From a checkpoint of a small contrastive audio-text model.
Model: 11.4M parameters, log mel input, encoder arch shufflenet_v2, encoder norm batchnorm, encoder activation relu, encoder depths [4, 4, 4], encoder widths [128, 224, 384], text encoder width 384, text encoder layers 6, text encoder activation gelu.
Training: muon at rate 0.003, 7000 steps, batches of 512.
Data: trained on synthesized solo parts of chorales (CocoChorales), 39062 training examples, 91.8 epochs.
Rows from block 3 of the text encoder, named by matrix and row number. Rows with one number belong to one neuron. Each number is 128 + 32 x the weight over its row's rms, rounded and kept within 0 to 255. All counts start at 0. Numbers have three digits each.
# fc1: MLP up (text_encoder.blocks.3.mlp.fc1.weight, 1536x384), inputs 0-95
# fc2: MLP down (text_encoder.blocks.3.mlp.fc2.weight, 384x1536, transposed), outputs 0-95
fc1.153:128125112123175116166156110138217111125141140094158132150112077128127148128129093149147052109127129132124128116126128122133129134149126132112114128128134157129099129130118096160161072129129129158126117160062191125127131129172137128128130123000129133128150121148123120121130129128125132131
fc1.154:155132118120101146124132123124128129153129164161128124134100115110128102128138122075116148087159134129127127127193115156144128058158165099127145080135138066134075132188117119133196112127128153131128104130150126076121111124128102135094128087186113150112108127070098124140144122125127192040
fc1.155:121134099156127124128127126135189126124156130129121124141126133038155069159150112103098120085128128169142075083135125182164133133170160121144097132058161125099084128132159096188144065126165129071128113127128135124130051127126125114121157198146144063096111129144130128125126190071134129126
fc1.156:127102068128148129147127130140158157150109168132099136122191126149121160179128123128131088125136126126122132163124127134121090131125146150124129129174123196135184150150101129177125155116128127100110131213128128116166084119115134065181127121205171048166101129188111183129128145121123139142
fc1.157:221087182105112128096080132128131108109115129155148140139129171202127130132130120117146083149135074167123132119135106160155145179120088130102100069112127121135104129099148181173108148095082100166110127125069127147073136181114124153081037081055127084118110123106132171129147112098127136121
fc1.158:139119218196112106082123105118115106145127091126094121145036129143112079134125115159157129155113135066127146178099130129166173120113141112131173142115137108124137100128126126108142154172131150140107134118025100133156148117178138126127137141137127132191120157101191117130160096096138054116
fc1.159:133066113144131210069161122112144097165126128116065171132025127133129109043131198115105124123078163115160106181129112145154131141168128083147131092110129139137113090086100111140180143121113130098128131131116142069148131136142127133169128116135203121131115132124127121120166147146153115127
fc1.160:135096105098069123087140124149129116131001130128128159140125101129129129064128131131117132142142170129065130126145148108127191081229170130125187127170131130147186127126128068128126126125130096117122077127128126169128122130125170127138134117129128157119146127142128124128110158129134129129
fc1.161:151129085147117255137128131143131126124118073131081119133011141135133134129034102125150005087115126116130137111129053180127150176160128128130109112088133144154116029114110083141126108130134130133142144139139121163000130128140123103135123136137081137142126135141123099124129158158125122148
fc1.162:104178131131130123128129126150099076128129205144125095130082092126035128072127124151125133124128127126119047135154208132061127128132115165130132051128098076123128128132127127128139125129129089129129132126133126130194128124105124127128076079127116129125113149157083126113113149095083127128
fc1.163:137128060120111071073128129128132128220129128124128128129160112141113131129214128128128128101127069197120128128106151073224077110128128128127130092134133063128126078155128128171074132166176132128150060047128129212100128106128132128129161113128097156095128128096146127136165127064139128129
fc1.164:120128127127080130118104163124128125125125132225069128088137130135125126152130130132134139155126128125115125170128135095142135129133140128131155123114129164136109168128164129125217160128117134128131124115127130242196145129126146143172128123124125099122128181157176128000145130134130134130
fc1.165:123125127255081111130128128157126107137128207127128129123128126128150136195127124158127125003134130124129109129125099156101133128045184096188168123072214115125152128125125037129196127127101126132114147157127124127106133072128102170128121143128128132128125079121125051121132124139123127124
fc1.166:124082131104150062171117114163081159133138190128116133137180111123104121128133038104156118150110143137127094107140142060129131126142094129134113255119213125118115126065120106130189140094149144139127132085129154121132111140149150128147196143137124139118149148128116110141157158137131134126
fc1.167:133102079151131130127087083151133129112185089161126120126130090138128139138125134140124141121165131135131186173132132123205163155143098157057129155108119128124123121183124044118127115133125132048108113079125092140119128071128156122146104096119118111117037101072103127111087135140127127141
fc1.168:109162145124093124111131126169141124127087175124154108147105141107004127144183127143124055205060122111142074131125150200129121128123121125124125198130134055132128066133120128143126128114114092127181128096127032119128188134091123132129128131133149141127160159128123100161141169063147128164
fc1.169:156107147128155138104122130124140168129121121168156158065062127100153146133156121074123119000126148149141027123128169147132211125162132047159135150092117109091144125108130146156147132219091240082130120113103137126132130163136155127194133097123126141097111129135129109012153111117133179133
fc1.170:199122151069118121107183131141089161111129113121151136119162155161161130122164110218051128084123146127094081129136122136135151123135127146128197186083096213113142126120131124114126179146106129118095105123140113132102105168186111128210173169148109105156127134187041190059092138123128153089
fc1.171:163116052129140129190130127255129129131131173126129115134127092128125149128127069255128030126128128122127127138149127178126147072021128136129138175130164130058125131137132129147127137129116130059140126125128125133155128190133115103128129128149100128127128159155182127127129127131129107133
fc1.172:059123090133128129131128124128094128105114134188180129122113053127183107124128122124169038080132127144000130128144061144127124096135117168147128099125172095073106114125124099248125123069092131129121131155126127162150093106170126169127138033127091162122126224036045107129143129134186133164
fc1.173:129047133135135083206236085154128135129104129075118099125124093145128005129144109160129121139112072216102106099131163129041128129127048034127179127147023150128129128143129127127159128150137129071203128154128255115020126128139125128138115110112128077094128122131124130128123128130061096128
fc1.174:128205126130081127217100117083129128090089118123131234128076128128129071131128128127128126128128119160128079050128127111127115129131128090120161128129162121088127127127129103142129151128128170129134161127128128152159129078066059141080127094136122095120069081128128129127174128091128127141
fc1.175:155111128140148100129127123129132131132148128127131090098115054158128128108126126174128123128125134128128179118057138084126127125153131083130125128152127131096128157083124062120126133068140155128133128156096135129161255126131114128125121019129127215128132123129123129144130132171126116128
fc1.176:182115116057078130139130134092134128152124099100167053174155093123139088067147172132098117118159122123085126128101126062136130134025175128040112115127148093130082136155123098131165116141119115110123096114117128135126125130163161117134113084124111255059139114128129116166130128159112101156
fc1.177:097101006135103102098119128059178181146141133087175123193101127102118126126091106127198114167145123156093110188128147126144162128129160122101130116123129132134150083136165116085125154165106079144130170111122172152153106174120152098123126178147036119108183165102113146160143156111094124123
fc1.178:121128100128092126120147134144112126088121128134128129101136051147130128128136113128122099131142068066135129135072104181128129000070156098129187126107130089156129098129075086134128137122129128125127054131105146128128129160129194128135118128093130128086128120042099115112128154128133126129
fc1.179:224129116116106138124165049122128129100084127139086127127105013133141128129119124128132108088150133106127115137141146082127119167137129128161138125130108100089128120201128126128182161155137184127127102119169087079120127067126127149128128187134130176136129076179129110112078121103127142138
fc1.180:138129059128130124128170116087150147141192089098127122184113139063092082137138147130124117126138117179166191130128150111129130088190135117126134122146123140220089186129035060090119108093142161102042145158130164164102135129161153130109095120175145129119109074103123104137121124201126119123
fc1.181:142114156127121128130125130117106175121115144118128086128040124192128129034153210174122113127178102144141137098129100209126134087129094126118176110132116093125146159128084155124111084144115128126168068127099123130179128101096126128126060085097134127129178215125081119150129139136164128126
fc1.182:128127128162137106152188127127131178066108128131105129127127169147111129127105144149150128122124167131072095177129128127127040129128126141127178129224158131128161086166129000128124129180131134128128128130128127155128128129125133143133124167145126141129109127130127129103124114128108130128
fc1.183:155112085108000098070124093128128218128128128128128128153125128160128128047207101132125128138128128117076128109127137127127085092209128128099129128185128128128128137125128128089128125130129131128111139189128128108129128152032178128128134128079133128098179111128075129106128142128065160128
fc1.184:133128128074124133128080101107129128128136137120127055127184116142132127141103103115126129108160130128099130118130127135129114168130116128131138079150193124140106119129131075172128099196176135137131072164128128153128205154129143153128113122127128128220128112136151130128133129128128135128
fc2.153:157120078122129126136143125143129127127128168136089128121128129078128129106122063075128163112161147136093119128158216132131099075044128126137114046123056063182105132130127117136080130179065187120175155104126165216022137056133201132099156128166126129126128107127072170122123150144060105109
fc2.154:137129079128128102120132126148142173066080094047131206129091140131099146130124117113112108154221116146139069129136131144107120142125143130128065171134129100128090069128143125157125079135130084125122125129098137115134166162129146089133031186121173070128153130168139145161128139131107128195
fc2.155:128109126180143160207124160129141184126143087130104129147141147128128132128127199129130129095122128075112125094135129111113129072049115199134168159107129136119151128130145130154130128103102130128116128129186127152147138134139127091191117125124110128143124155118122155117128091160138201131
fc2.156:077127128172126127132149229115181126119179106128198089118026127043127223197136132120180131187190059166164151128169124202132127141090128129130120145169136128130128130134138127202099134144133088121127128125084106127156147153126130157113067160162052120127067165127110146125123127131135156101
fc2.157:124149123113123063119044129103137182133095148131120118134131076152114156115131177094130131082114129073094128152194116127123124218129175100130134144127150163119132126176102129146081128195180113136124138165125137086188129063171100173171138137128127212103097084135129145113196109127107107121
fc2.158:161123151177132118129146086152219118144215110082137126108104073175148149138131149160106094149090133122150132117148154104122137093128118100080112129155133103134175109141149188141098130177134167094105115092109085178132110138221148117155117134201191125124140096167173149124099156133069109170
fc2.159:131132192052097116111161098134099148157121005187145157157105072138136147110175124077128236131128107084146123123123111141151137127124120132117131194158162129129129226000195136131114122115112127137179130129066110106100130196106158126117145106127119146159093177124135129092139127129123122129
fc2.160:040125130132168136125148118097137111128129130118128180127175134126126167123179127135147112180223137145176128077067165064128125126126074100126128156160127129122133069130126127100130172159131109128129129124121126153241129145145082130140081120163128084122123127163128170096130138158161128064
fc2.161:134136118194159027181128108121022172147137127133210132118116147157052130119114082134120215160139145097144124202227078115123132161121124122151122162128130058100148141072128120136126128195089081077117139117130139088140140112129130160139113112128124125113144137144088128121133148126127111135
fc2.162:129126136143130128164131119128122129124155135117120113129129122140122155158143153114121220129124059131079109126122118128184128136171128084146040140102036154128154145062160130128175129156097150098129132127128132153128091149158124129128137110127126129130064105062125060124101079144129129123
fc2.163:105128126138130128128122123208128116070145128100127152150128122128069123169128118130129128167175128128123106146129093122081093124127130071136131128129160057067126150128144128138131126128125129180127130193078156128117128150148134163125095225118129128128122125095062128124130128127159128128
fc2.164:146114129140154138123136109139167167125098121152125230155116148133144181140141120188127082112123120092072127205128116096140157135136134112138125119107125137133140103140113151105131094121110139150124134128150148254119123143129109114147135132128133093127074154130120126140137144128131067129
fc2.165:123128141133143128071134062130127133128129133139136112073120187188131159132110127128124098088129127128124126121138128130131025113128122145119132123124128171119139076019130175134071130134085119181090135160180082128127136053112071142137124125130138120054129130209133128132147124186152127071
fc2.166:113089124127179137103128134118137148099122116070128106162152190135134149144126127126108093138136103114146083131153108121150026167127185176150128092128131157099093170141122156131077113154065121126145069135147119216177139162137105120076158219207140140085092132103141120135125084126143110146
fc2.167:098138063118130137178150105091131120129076134145129184164136129109151099112168103130130127121127125163127063131129076130056102125125107143133151122050147133120123093128157127169122126152115147082154112106154115117144224034162122141069132119149117102131128119088159127178075180160198105126
fc2.168:129120114136149130149191127127108163127168163128122128083123130192210134096116124054129130093122021120129163131133123140078172128058133128128136129131145197126232152153107127153128120134138128126166131127141126126030040126164136130124189129162070128134176123135149131233130133141095126125
fc2.169:119162086130132091115152109190089096130076106126234130128160131040122125222139123118093133129063134136141126115127127119140075148111122176082132147146152193074126131151108147128161143120006147129164133128049150129104144129141135130095230109130109157092153190121142098146132123127078151176
fc2.170:079131053134133136136183213124131078129109141200088176080173205214137128130078129122144120135099090193131129078151132198130130171143137138132107106156068129123107097096126162125134133150123175130136134046099084143133079131087129030122107145162106169129089086112140208121136138118094148128
fc2.171:190087121109128086193129127127218124128117125071128107133129127128127128113119180132106153134131132123129117203128203103169133210048085144127106110127187199129090130129136170126081192154148138138056134128129147078128167128128128134151143139127226084127130116129062183128125127159139093106
fc2.172:145128202096014128143109128122103176147041134126156115075128126130125145108185124090127126140128052165130099132129129104086143089137126082127131239202123103099098127130133129099125149116101117128110118126083130113134126120060146113124101171181127129165164131128066121129096241124152168128
fc2.173:143127131128127149167129079027126143128114131138129128232124125100134130190184124160128175126245142158101143129219128127102120128122129126135126142122126128129127130123129211131128047148126096061129129145127152115156133122129123206148123128130121243076122106126072070128128156088131159069
fc2.174:205124145115162106074118130124111163132129207121125124071128234172128121130125113073189098199129101130177125126168128092155129132116139142049072127129130131149065101130128127167056128142129127011128131121219036025119129114175135089127129142048179141128146131085144119186128128148133129142
fc2.175:158099137101135142164110090133166122182149126107128133128235160125180129116127066177093116123127129130125129127139166111143126096107141122087110132118052131129125116118157120075125144115133130128124124128126131088112129089079136208212131125125128144129132113158112117128130107124192108126
fc2.176:135177127223148122128185119129128140130108078158113177121086114167131119162154130032125060000139125130163111148182131143169128140109121142122104136118130118151032135063129122129128126087122118090143137159137126135122231138118141138118123144132129118127128116117104134142156156129127214122
fc2.177:152193125137125080134127164125151134084111141126142110088240139165115122083097165163070134067142122160073119140152149155144080131123140127111135167192118171193096152121130125107138125126155130094134136128094163148128137118124135126103121181115133124111237148103021096175166115114118164124
fc2.178:128125065146151135166157094115125145142126115139123157128138133137105127169198128107113110151143095128127132139181126089115140117097124113190137136160189119155194127152130015129175133128053128138086150219126131131171131126073203129153096123129124129128118213104069089128059125128144125125
fc2.179:056123141105128177129156112138129072127146139141141127128072140137128052127166127255128128140129009142128124163131129096125109068062107156151105128127131165162128129128046129120130126175127064128130134151142111130129108128089127128133127152129136139144203079124110128084159138113089174129
fc2.180:169140082177127205228142144089130109131176000117140153123176099141113132133144121168121118114133197132133055134141075109129127091069115135171135120124151132105125090063127130165126142144162168116128154095120066151176143026124105144125089124127077078173079151122132145111175128122136143114
fc2.181:128080138201077163126128125099203086090096176122086125059170152084081131182108081123102142114192183124073129168129073136128129134128171119122103132124148092153087138095149112180167173141162136126125160107169111081125126128101197121128194129129145094117166079062027113127153124125129128161
fc2.182:121084120204123176128128141185129127093063159087138139097126133157145162129125125192119141131101128125149136128128102164074124129144091116114148129154156129128151106128128187139128102160119147245040119136126106127139128087127135156120128181075092091097133181133173115137123097127128084127
fc2.183:144128137119129128127209104127062103126149190135167151128127128158128128108121100129129208152126131129128248127152127075069126127128126128125128099038127206128078083128129127128100127128199128137127127128116128086128123132116128129163084191053140129192120129165133128129120127146130128127
fc2.184:153132138101133127117146134135167098106169126133127123113041130126085188130121170181163093087044085132124138172110132208132179126155128130093089190130135131143128129131143132100132104130092108127124133141124204129148127125110128122130142141114133151120124128074127129144141114180151161125