A small contrastive audio-text model, trained from scratch: text encoder width 384, text encoder activation gelu.
Rows from block 2 of the text encoder, named by matrix and row number. Rows with one number belong to one neuron. Each number is 200 + 20 x the weight over the matrix's rms, rounded and kept within 0 to 999. All counts start at 0.
# fc1: MLP up (text_encoder.blocks.2.mlp.fc1.weight, 1536x384), inputs 0-127
# fc2: MLP down (text_encoder.blocks.2.mlp.fc2.weight, 384x1536, transposed), outputs 0-127
fc1.1079,200,200,200,200,201,199,202,200,200,201,210,200,200,200,205,202,200,221,200,200,200,197,200,190,200,200,200,200,188,200,200,200,200,200,199,199,209,184,191,206,200,200,200,201,190,200,200,206,202,200,200,200,208,200,209,213,200,220,202,200,200,200,200,200,188,211,207,201,192,200,200,200,200,200,200,200,196,200,200,201,200,200,200,218,201,195,203,200,200,214,200,200,200,200,200,200,190,200,200,200,200,196,200,200,186,192,200,200,200,200,200,200,200,200,200,213,200,181,200,200,200,207,175,200,200,200,200,211
fc2.1079,214,200,200,197,200,200,199,199,199,200,203,216,182,198,200,200,200,199,199,202,200,200,201,200,200,197,200,200,200,200,200,201,200,200,200,200,189,191,200,200,203,200,200,194,200,201,196,200,200,203,200,200,200,200,200,200,199,200,200,198,200,200,199,192,200,201,207,200,174,200,200,200,200,200,200,200,200,200,200,200,197,200,200,200,200,201,200,199,200,200,200,195,199,191,208,199,200,200,199,200,200,199,200,199,200,200,200,200,200,200,201,200,205,200,205,200,209,198,206,200,189,200,201,200,205,196,200,200
fc1.1080,228,200,203,236,194,214,198,199,252,193,212,225,182,181,178,201,199,192,200,187,196,218,200,196,201,204,199,208,202,214,203,205,198,171,203,188,195,203,238,198,179,190,200,227,199,199,170,204,205,186,220,193,194,185,201,203,198,203,187,201,197,229,180,202,199,277,182,197,196,200,199,203,201,184,200,250,176,201,201,206,194,135,198,189,199,200,223,229,198,199,209,221,203,206,200,217,201,205,197,198,232,205,204,246,199,204,200,202,201,203,218,165,200,199,201,200,199,208,199,192,201,207,200,185,195,206,198,203
fc2.1080,199,189,204,200,230,178,212,200,158,203,198,193,234,202,203,201,231,205,200,228,200,206,206,217,226,217,199,178,182,194,198,187,198,199,207,202,199,185,175,203,192,218,204,208,218,191,208,207,193,193,202,204,172,199,183,197,184,195,204,208,199,197,219,205,198,199,203,195,192,190,197,190,230,200,197,185,210,184,197,200,184,201,199,191,204,158,191,200,200,224,184,192,216,200,200,200,202,199,200,201,183,196,199,187,177,200,168,178,200,214,182,212,197,197,185,201,204,201,203,196,200,170,191,180,214,211,203,188
fc1.1081,201,199,202,199,210,173,190,199,198,201,200,216,188,204,212,201,214,171,202,225,199,197,197,205,201,199,196,196,208,199,198,167,201,143,197,195,216,207,251,201,202,197,160,182,218,191,200,231,228,201,199,197,192,200,212,198,239,199,198,218,200,193,198,198,195,208,213,197,170,202,204,203,201,187,229,190,204,197,222,201,200,187,197,207,201,195,198,210,200,200,198,203,201,199,208,185,258,200,201,194,200,211,200,182,199,201,203,169,201,200,200,211,192,203,199,200,229,200,202,200,208,201,200,201,200,164,208,199
fc2.1081,197,201,200,199,233,202,197,200,199,214,234,253,196,207,198,199,200,198,198,206,200,175,161,200,218,201,229,209,201,197,201,156,191,201,258,167,202,199,193,194,199,199,197,201,202,169,200,197,214,199,200,214,201,199,189,223,201,197,195,198,192,199,197,216,240,165,198,201,200,202,258,200,217,202,215,152,199,200,209,197,202,195,202,204,195,114,202,217,237,204,184,200,201,200,183,201,238,201,251,171,182,214,227,178,203,208,204,189,200,204,200,219,199,200,206,202,202,205,200,200,231,186,263,200,211,202,171,200
fc1.1082,215,244,181,198,143,184,223,153,214,151,243,196,201,257,189,189,154,158,272,168,175,221,148,196,201,204,208,200,200,204,214,194,206,188,207,217,194,132,226,211,200,217,199,196,208,194,198,257,197,248,197,202,154,194,207,196,205,214,202,228,194,198,202,219,220,202,196,198,206,221,173,222,220,199,192,216,218,197,194,209,197,127,223,217,196,147,163,204,199,200,217,211,221,205,201,174,232,156,175,195,187,200,216,189,200,198,201,206,190,180,200,194,190,209,231,197,200,230,199,188,178,235,190,216,204,248,142,201
fc2.1082,175,217,198,204,164,210,204,199,223,180,181,196,199,270,142,224,157,204,250,168,216,193,199,203,197,227,152,195,182,234,175,197,137,197,212,231,206,200,226,200,202,195,233,199,245,169,201,206,188,162,200,210,185,189,200,190,200,183,202,200,197,210,215,212,205,253,201,196,305,186,202,209,245,194,198,204,251,171,220,169,202,190,165,251,205,181,155,168,186,212,244,163,190,179,188,147,200,199,210,201,237,179,170,199,200,219,193,177,176,194,199,199,233,224,204,205,165,198,212,209,204,207,199,189,160,198,145,228
fc1.1083,200,181,148,200,200,213,200,205,219,209,197,193,199,201,241,228,202,179,183,213,231,201,199,186,190,181,200,215,200,202,180,199,202,200,197,200,149,181,223,208,196,201,230,198,185,186,199,192,201,242,210,207,245,199,265,197,201,203,199,201,197,180,197,197,199,229,199,199,202,199,241,211,202,233,219,200,188,201,205,202,230,206,181,186,209,199,200,163,238,220,159,204,185,208,227,202,165,204,225,203,175,207,205,196,185,197,184,199,228,201,207,197,188,241,204,224,200,200,184,202,200,176,192,199,200,199,232,208
fc2.1083,197,156,200,194,197,207,200,202,198,192,200,203,183,156,227,203,200,179,206,204,210,237,203,201,146,161,201,197,211,196,238,133,183,203,210,187,221,200,200,199,199,198,205,201,196,205,199,200,206,225,207,202,197,200,202,205,199,200,192,228,188,199,203,221,214,164,158,201,225,203,197,169,204,235,189,200,201,251,197,202,206,194,202,160,198,195,199,186,238,191,201,184,187,199,200,200,204,196,250,184,215,212,192,213,219,204,233,205,199,189,196,203,202,201,201,169,217,176,222,195,200,199,200,203,190,204,198,203
fc1.1084,189,188,203,240,241,246,199,152,201,217,214,179,199,201,220,244,144,230,216,204,193,199,203,219,199,244,180,230,197,172,143,174,206,221,193,200,191,198,189,195,203,191,205,174,192,210,195,220,183,198,243,194,189,217,209,200,211,200,233,225,203,206,196,237,166,205,190,204,189,174,197,183,200,184,222,166,210,202,200,170,181,206,199,156,198,234,174,198,197,213,181,208,200,207,214,205,160,198,218,179,195,218,196,206,180,205,201,249,188,189,199,235,242,204,198,222,193,192,199,174,193,233,204,186,163,170,239,194
fc2.1084,217,202,195,224,201,196,204,207,211,234,193,169,202,210,234,217,225,196,188,206,186,177,200,197,203,215,199,199,211,218,194,168,200,208,187,195,182,198,210,200,198,170,207,201,200,196,206,205,206,199,195,190,154,189,210,214,199,180,185,219,228,180,204,198,181,210,198,207,202,242,203,212,193,213,204,202,223,177,229,184,197,203,215,194,202,215,190,177,234,182,208,213,202,214,217,195,236,240,196,205,211,205,179,198,197,204,196,176,195,218,180,262,172,201,203,220,205,202,199,199,213,202,231,212,208,197,205,215
fc1.1085,183,215,203,210,180,216,227,208,182,198,215,199,196,178,199,199,200,191,202,206,130,200,200,230,199,191,199,192,217,190,245,238,188,224,201,221,146,205,200,200,168,197,199,238,157,207,206,201,179,211,199,227,171,189,217,207,207,201,183,166,196,198,218,201,195,200,194,224,161,185,199,144,194,198,197,196,199,210,233,182,186,180,201,194,196,200,126,230,198,189,256,172,236,208,205,205,197,200,213,207,201,201,190,215,201,198,126,235,200,202,229,187,199,199,199,200,199,198,198,196,151,219,185,179,204,169,219,199
fc2.1085,225,192,209,177,201,150,214,224,226,202,200,185,190,191,202,198,187,199,204,201,200,197,149,179,226,197,202,200,211,198,219,211,201,201,235,200,202,196,205,254,240,198,205,199,185,210,200,199,252,202,201,201,214,200,193,202,215,201,209,184,231,198,195,201,215,202,235,200,200,179,201,201,199,162,168,198,199,292,200,197,202,206,198,199,250,199,200,165,200,199,188,190,194,200,188,206,186,207,200,172,197,201,265,211,219,164,195,199,222,160,200,200,214,194,182,188,196,200,193,214,217,201,202,201,198,181,190,255
fc1.1086,196,225,169,198,201,175,200,203,219,201,199,180,206,192,192,214,199,197,208,174,214,208,244,138,160,190,191,200,213,190,224,199,175,203,204,237,189,203,243,168,202,190,197,240,201,219,196,212,202,172,214,200,171,186,160,222,184,212,170,202,231,199,235,216,203,173,205,195,210,90,203,222,206,165,203,241,166,204,156,190,192,190,171,199,166,204,275,191,202,213,193,242,245,177,197,205,201,204,241,190,156,197,207,201,213,203,196,195,262,200,200,200,198,202,199,189,198,200,210,201,208,226,201,259,194,132,199,206
fc2.1086,246,215,216,184,160,228,218,195,196,241,179,183,206,138,297,223,262,141,145,187,195,253,176,159,191,229,199,221,196,224,194,235,204,235,189,195,201,196,143,213,202,189,117,208,204,212,199,195,168,206,212,207,200,180,105,216,201,199,198,235,194,202,131,199,213,194,196,202,226,200,173,247,177,188,199,226,190,216,209,168,186,215,195,200,211,163,178,190,201,192,218,245,209,201,232,200,198,189,145,220,201,191,185,200,232,197,210,168,187,202,224,205,217,200,228,198,204,202,199,269,217,205,212,178,188,196,171,212
fc1.1087,200,207,201,200,200,200,200,185,201,198,191,219,200,200,200,200,200,200,200,200,200,192,200,200,200,200,200,200,200,234,198,200,202,200,206,200,200,200,199,200,197,200,224,178,200,200,200,199,201,200,224,199,199,214,200,209,199,182,200,199,212,200,200,203,200,196,196,200,200,196,227,197,200,200,200,218,205,200,200,182,200,200,200,205,195,201,199,200,200,200,200,201,201,200,200,205,200,200,200,200,200,204,200,200,200,200,200,188,199,208,209,200,186,200,200,205,200,199,201,200,200,200,200,225,200,200,198,200
fc2.1087,209,202,194,200,215,200,201,201,200,212,201,183,200,200,188,199,200,202,200,200,200,209,200,200,200,199,200,200,214,200,201,200,186,200,200,200,206,225,200,200,200,200,192,200,200,201,200,203,200,200,195,200,199,200,199,200,198,202,218,200,210,203,200,202,193,201,187,200,200,200,200,199,200,199,200,200,200,205,200,199,200,200,200,219,200,200,200,200,195,200,200,200,195,198,200,199,198,190,200,200,200,182,201,200,200,200,199,201,199,200,201,206,200,200,200,185,201,200,199,202,200,201,200,200,200,199,200,197
fc1.1088,210,198,189,203,202,191,166,202,186,216,206,238,211,175,238,253,200,200,217,171,200,178,200,200,232,188,197,184,203,200,146,215,197,203,202,237,228,194,215,246,194,198,150,200,199,220,190,205,170,198,200,203,220,200,197,214,201,228,195,170,199,198,190,200,197,200,199,206,183,194,223,221,195,163,199,267,239,254,204,195,185,189,167,201,158,201,224,215,167,200,202,223,189,223,172,189,166,198,206,197,201,175,201,197,187,271,203,231,198,175,248,185,198,193,189,200,200,221,156,195,225,200,207,216,192,185,200,209
fc2.1088,199,200,206,156,232,208,209,181,180,239,218,189,202,209,193,200,200,220,198,200,201,200,195,217,191,201,200,157,198,197,199,202,167,185,217,208,210,198,198,221,218,245,179,195,249,178,211,201,231,198,199,198,232,214,168,221,163,190,140,164,218,207,197,196,201,220,225,216,190,199,213,203,180,263,258,209,200,197,215,191,245,145,187,202,189,200,199,200,286,199,203,263,186,221,203,199,225,198,133,201,198,195,197,228,174,215,164,198,196,224,199,200,177,196,199,252,229,191,248,164,200,209,218,202,183,198,213,207
fc1.1089,199,207,201,213,224,190,200,196,197,185,200,202,201,207,200,203,207,191,200,201,200,209,201,200,183,200,200,205,206,200,202,196,206,199,200,185,199,200,231,201,197,192,155,200,200,202,200,200,200,200,191,200,200,205,212,183,184,198,178,192,184,229,209,198,206,201,191,201,201,200,199,200,187,200,200,181,200,174,198,200,200,200,202,187,200,192,204,200,207,191,194,200,200,204,207,200,201,208,180,211,200,200,199,200,200,200,189,184,200,203,200,206,200,219,183,200,199,200,191,200,200,199,200,200,200,192,200,200
fc2.1089,200,200,202,187,200,200,175,200,200,200,228,199,221,200,198,200,180,201,184,199,200,200,192,200,199,200,199,205,200,200,206,186,200,200,197,216,201,200,202,201,190,201,183,187,200,200,211,203,200,195,200,200,234,212,200,205,200,198,189,200,200,201,201,200,200,201,207,200,231,207,200,195,200,196,216,199,207,200,213,201,197,201,201,195,200,201,199,200,184,203,184,210,200,223,196,175,211,225,205,200,200,183,209,200,211,190,200,201,197,200,203,181,200,171,200,200,204,200,200,200,200,200,213,161,200,199,179,200
fc1.1090,199,200,186,179,216,188,198,204,208,210,199,221,171,200,200,202,199,190,200,177,200,200,200,189,186,200,200,224,193,204,209,195,192,218,208,207,198,183,208,198,206,203,199,201,213,194,203,198,212,189,213,157,181,198,200,195,206,207,193,199,196,189,203,200,167,199,200,178,203,177,200,176,200,200,194,216,186,213,198,177,203,201,209,200,199,192,215,191,161,200,193,202,201,200,198,224,200,200,196,192,200,185,222,200,198,203,203,200,219,200,205,195,176,199,186,200,201,178,201,200,200,200,235,192,217,195,166,201
fc2.1090,201,192,198,197,200,201,212,199,199,202,200,204,227,195,208,204,204,204,200,185,204,204,199,200,199,211,210,207,214,208,203,200,195,191,197,200,200,200,200,202,234,200,180,199,209,224,194,212,183,192,189,204,203,198,200,200,208,163,220,203,201,201,199,208,216,199,199,201,196,201,201,190,202,200,197,203,197,190,201,200,193,212,202,185,200,196,200,198,197,229,201,204,193,197,188,201,204,170,169,210,204,219,201,199,216,198,202,196,197,195,200,230,195,169,202,201,182,209,200,201,197,198,207,180,201,200,201,203
fc1.1091,198,180,173,187,206,214,189,213,171,201,194,228,206,216,177,210,195,186,181,222,199,237,225,190,209,193,119,186,202,161,202,210,161,180,152,250,216,220,176,229,247,219,157,205,203,225,159,193,207,203,220,166,163,177,210,200,209,177,222,144,291,226,199,190,193,232,194,305,158,254,217,185,205,194,226,198,241,249,172,227,179,203,202,189,154,160,171,201,249,196,255,243,147,125,197,220,201,111,121,159,226,193,138,157,195,214,190,223,202,187,250,229,177,262,193,213,231,191,198,198,274,186,198,166,236,185,178,201
fc2.1091,175,158,214,177,202,201,137,227,187,239,165,185,167,197,238,211,186,229,201,214,179,184,190,203,189,195,278,121,230,143,177,186,178,197,166,195,200,228,178,209,193,155,158,236,219,220,196,202,203,210,159,128,233,173,191,255,283,201,211,170,184,212,173,200,163,182,184,194,223,205,262,246,221,261,226,167,179,168,197,202,153,208,245,226,201,192,243,203,211,253,208,205,248,222,234,169,184,210,241,217,166,214,156,228,159,207,264,249,152,207,168,189,135,247,271,203,206,206,241,154,175,155,229,208,188,165,208,246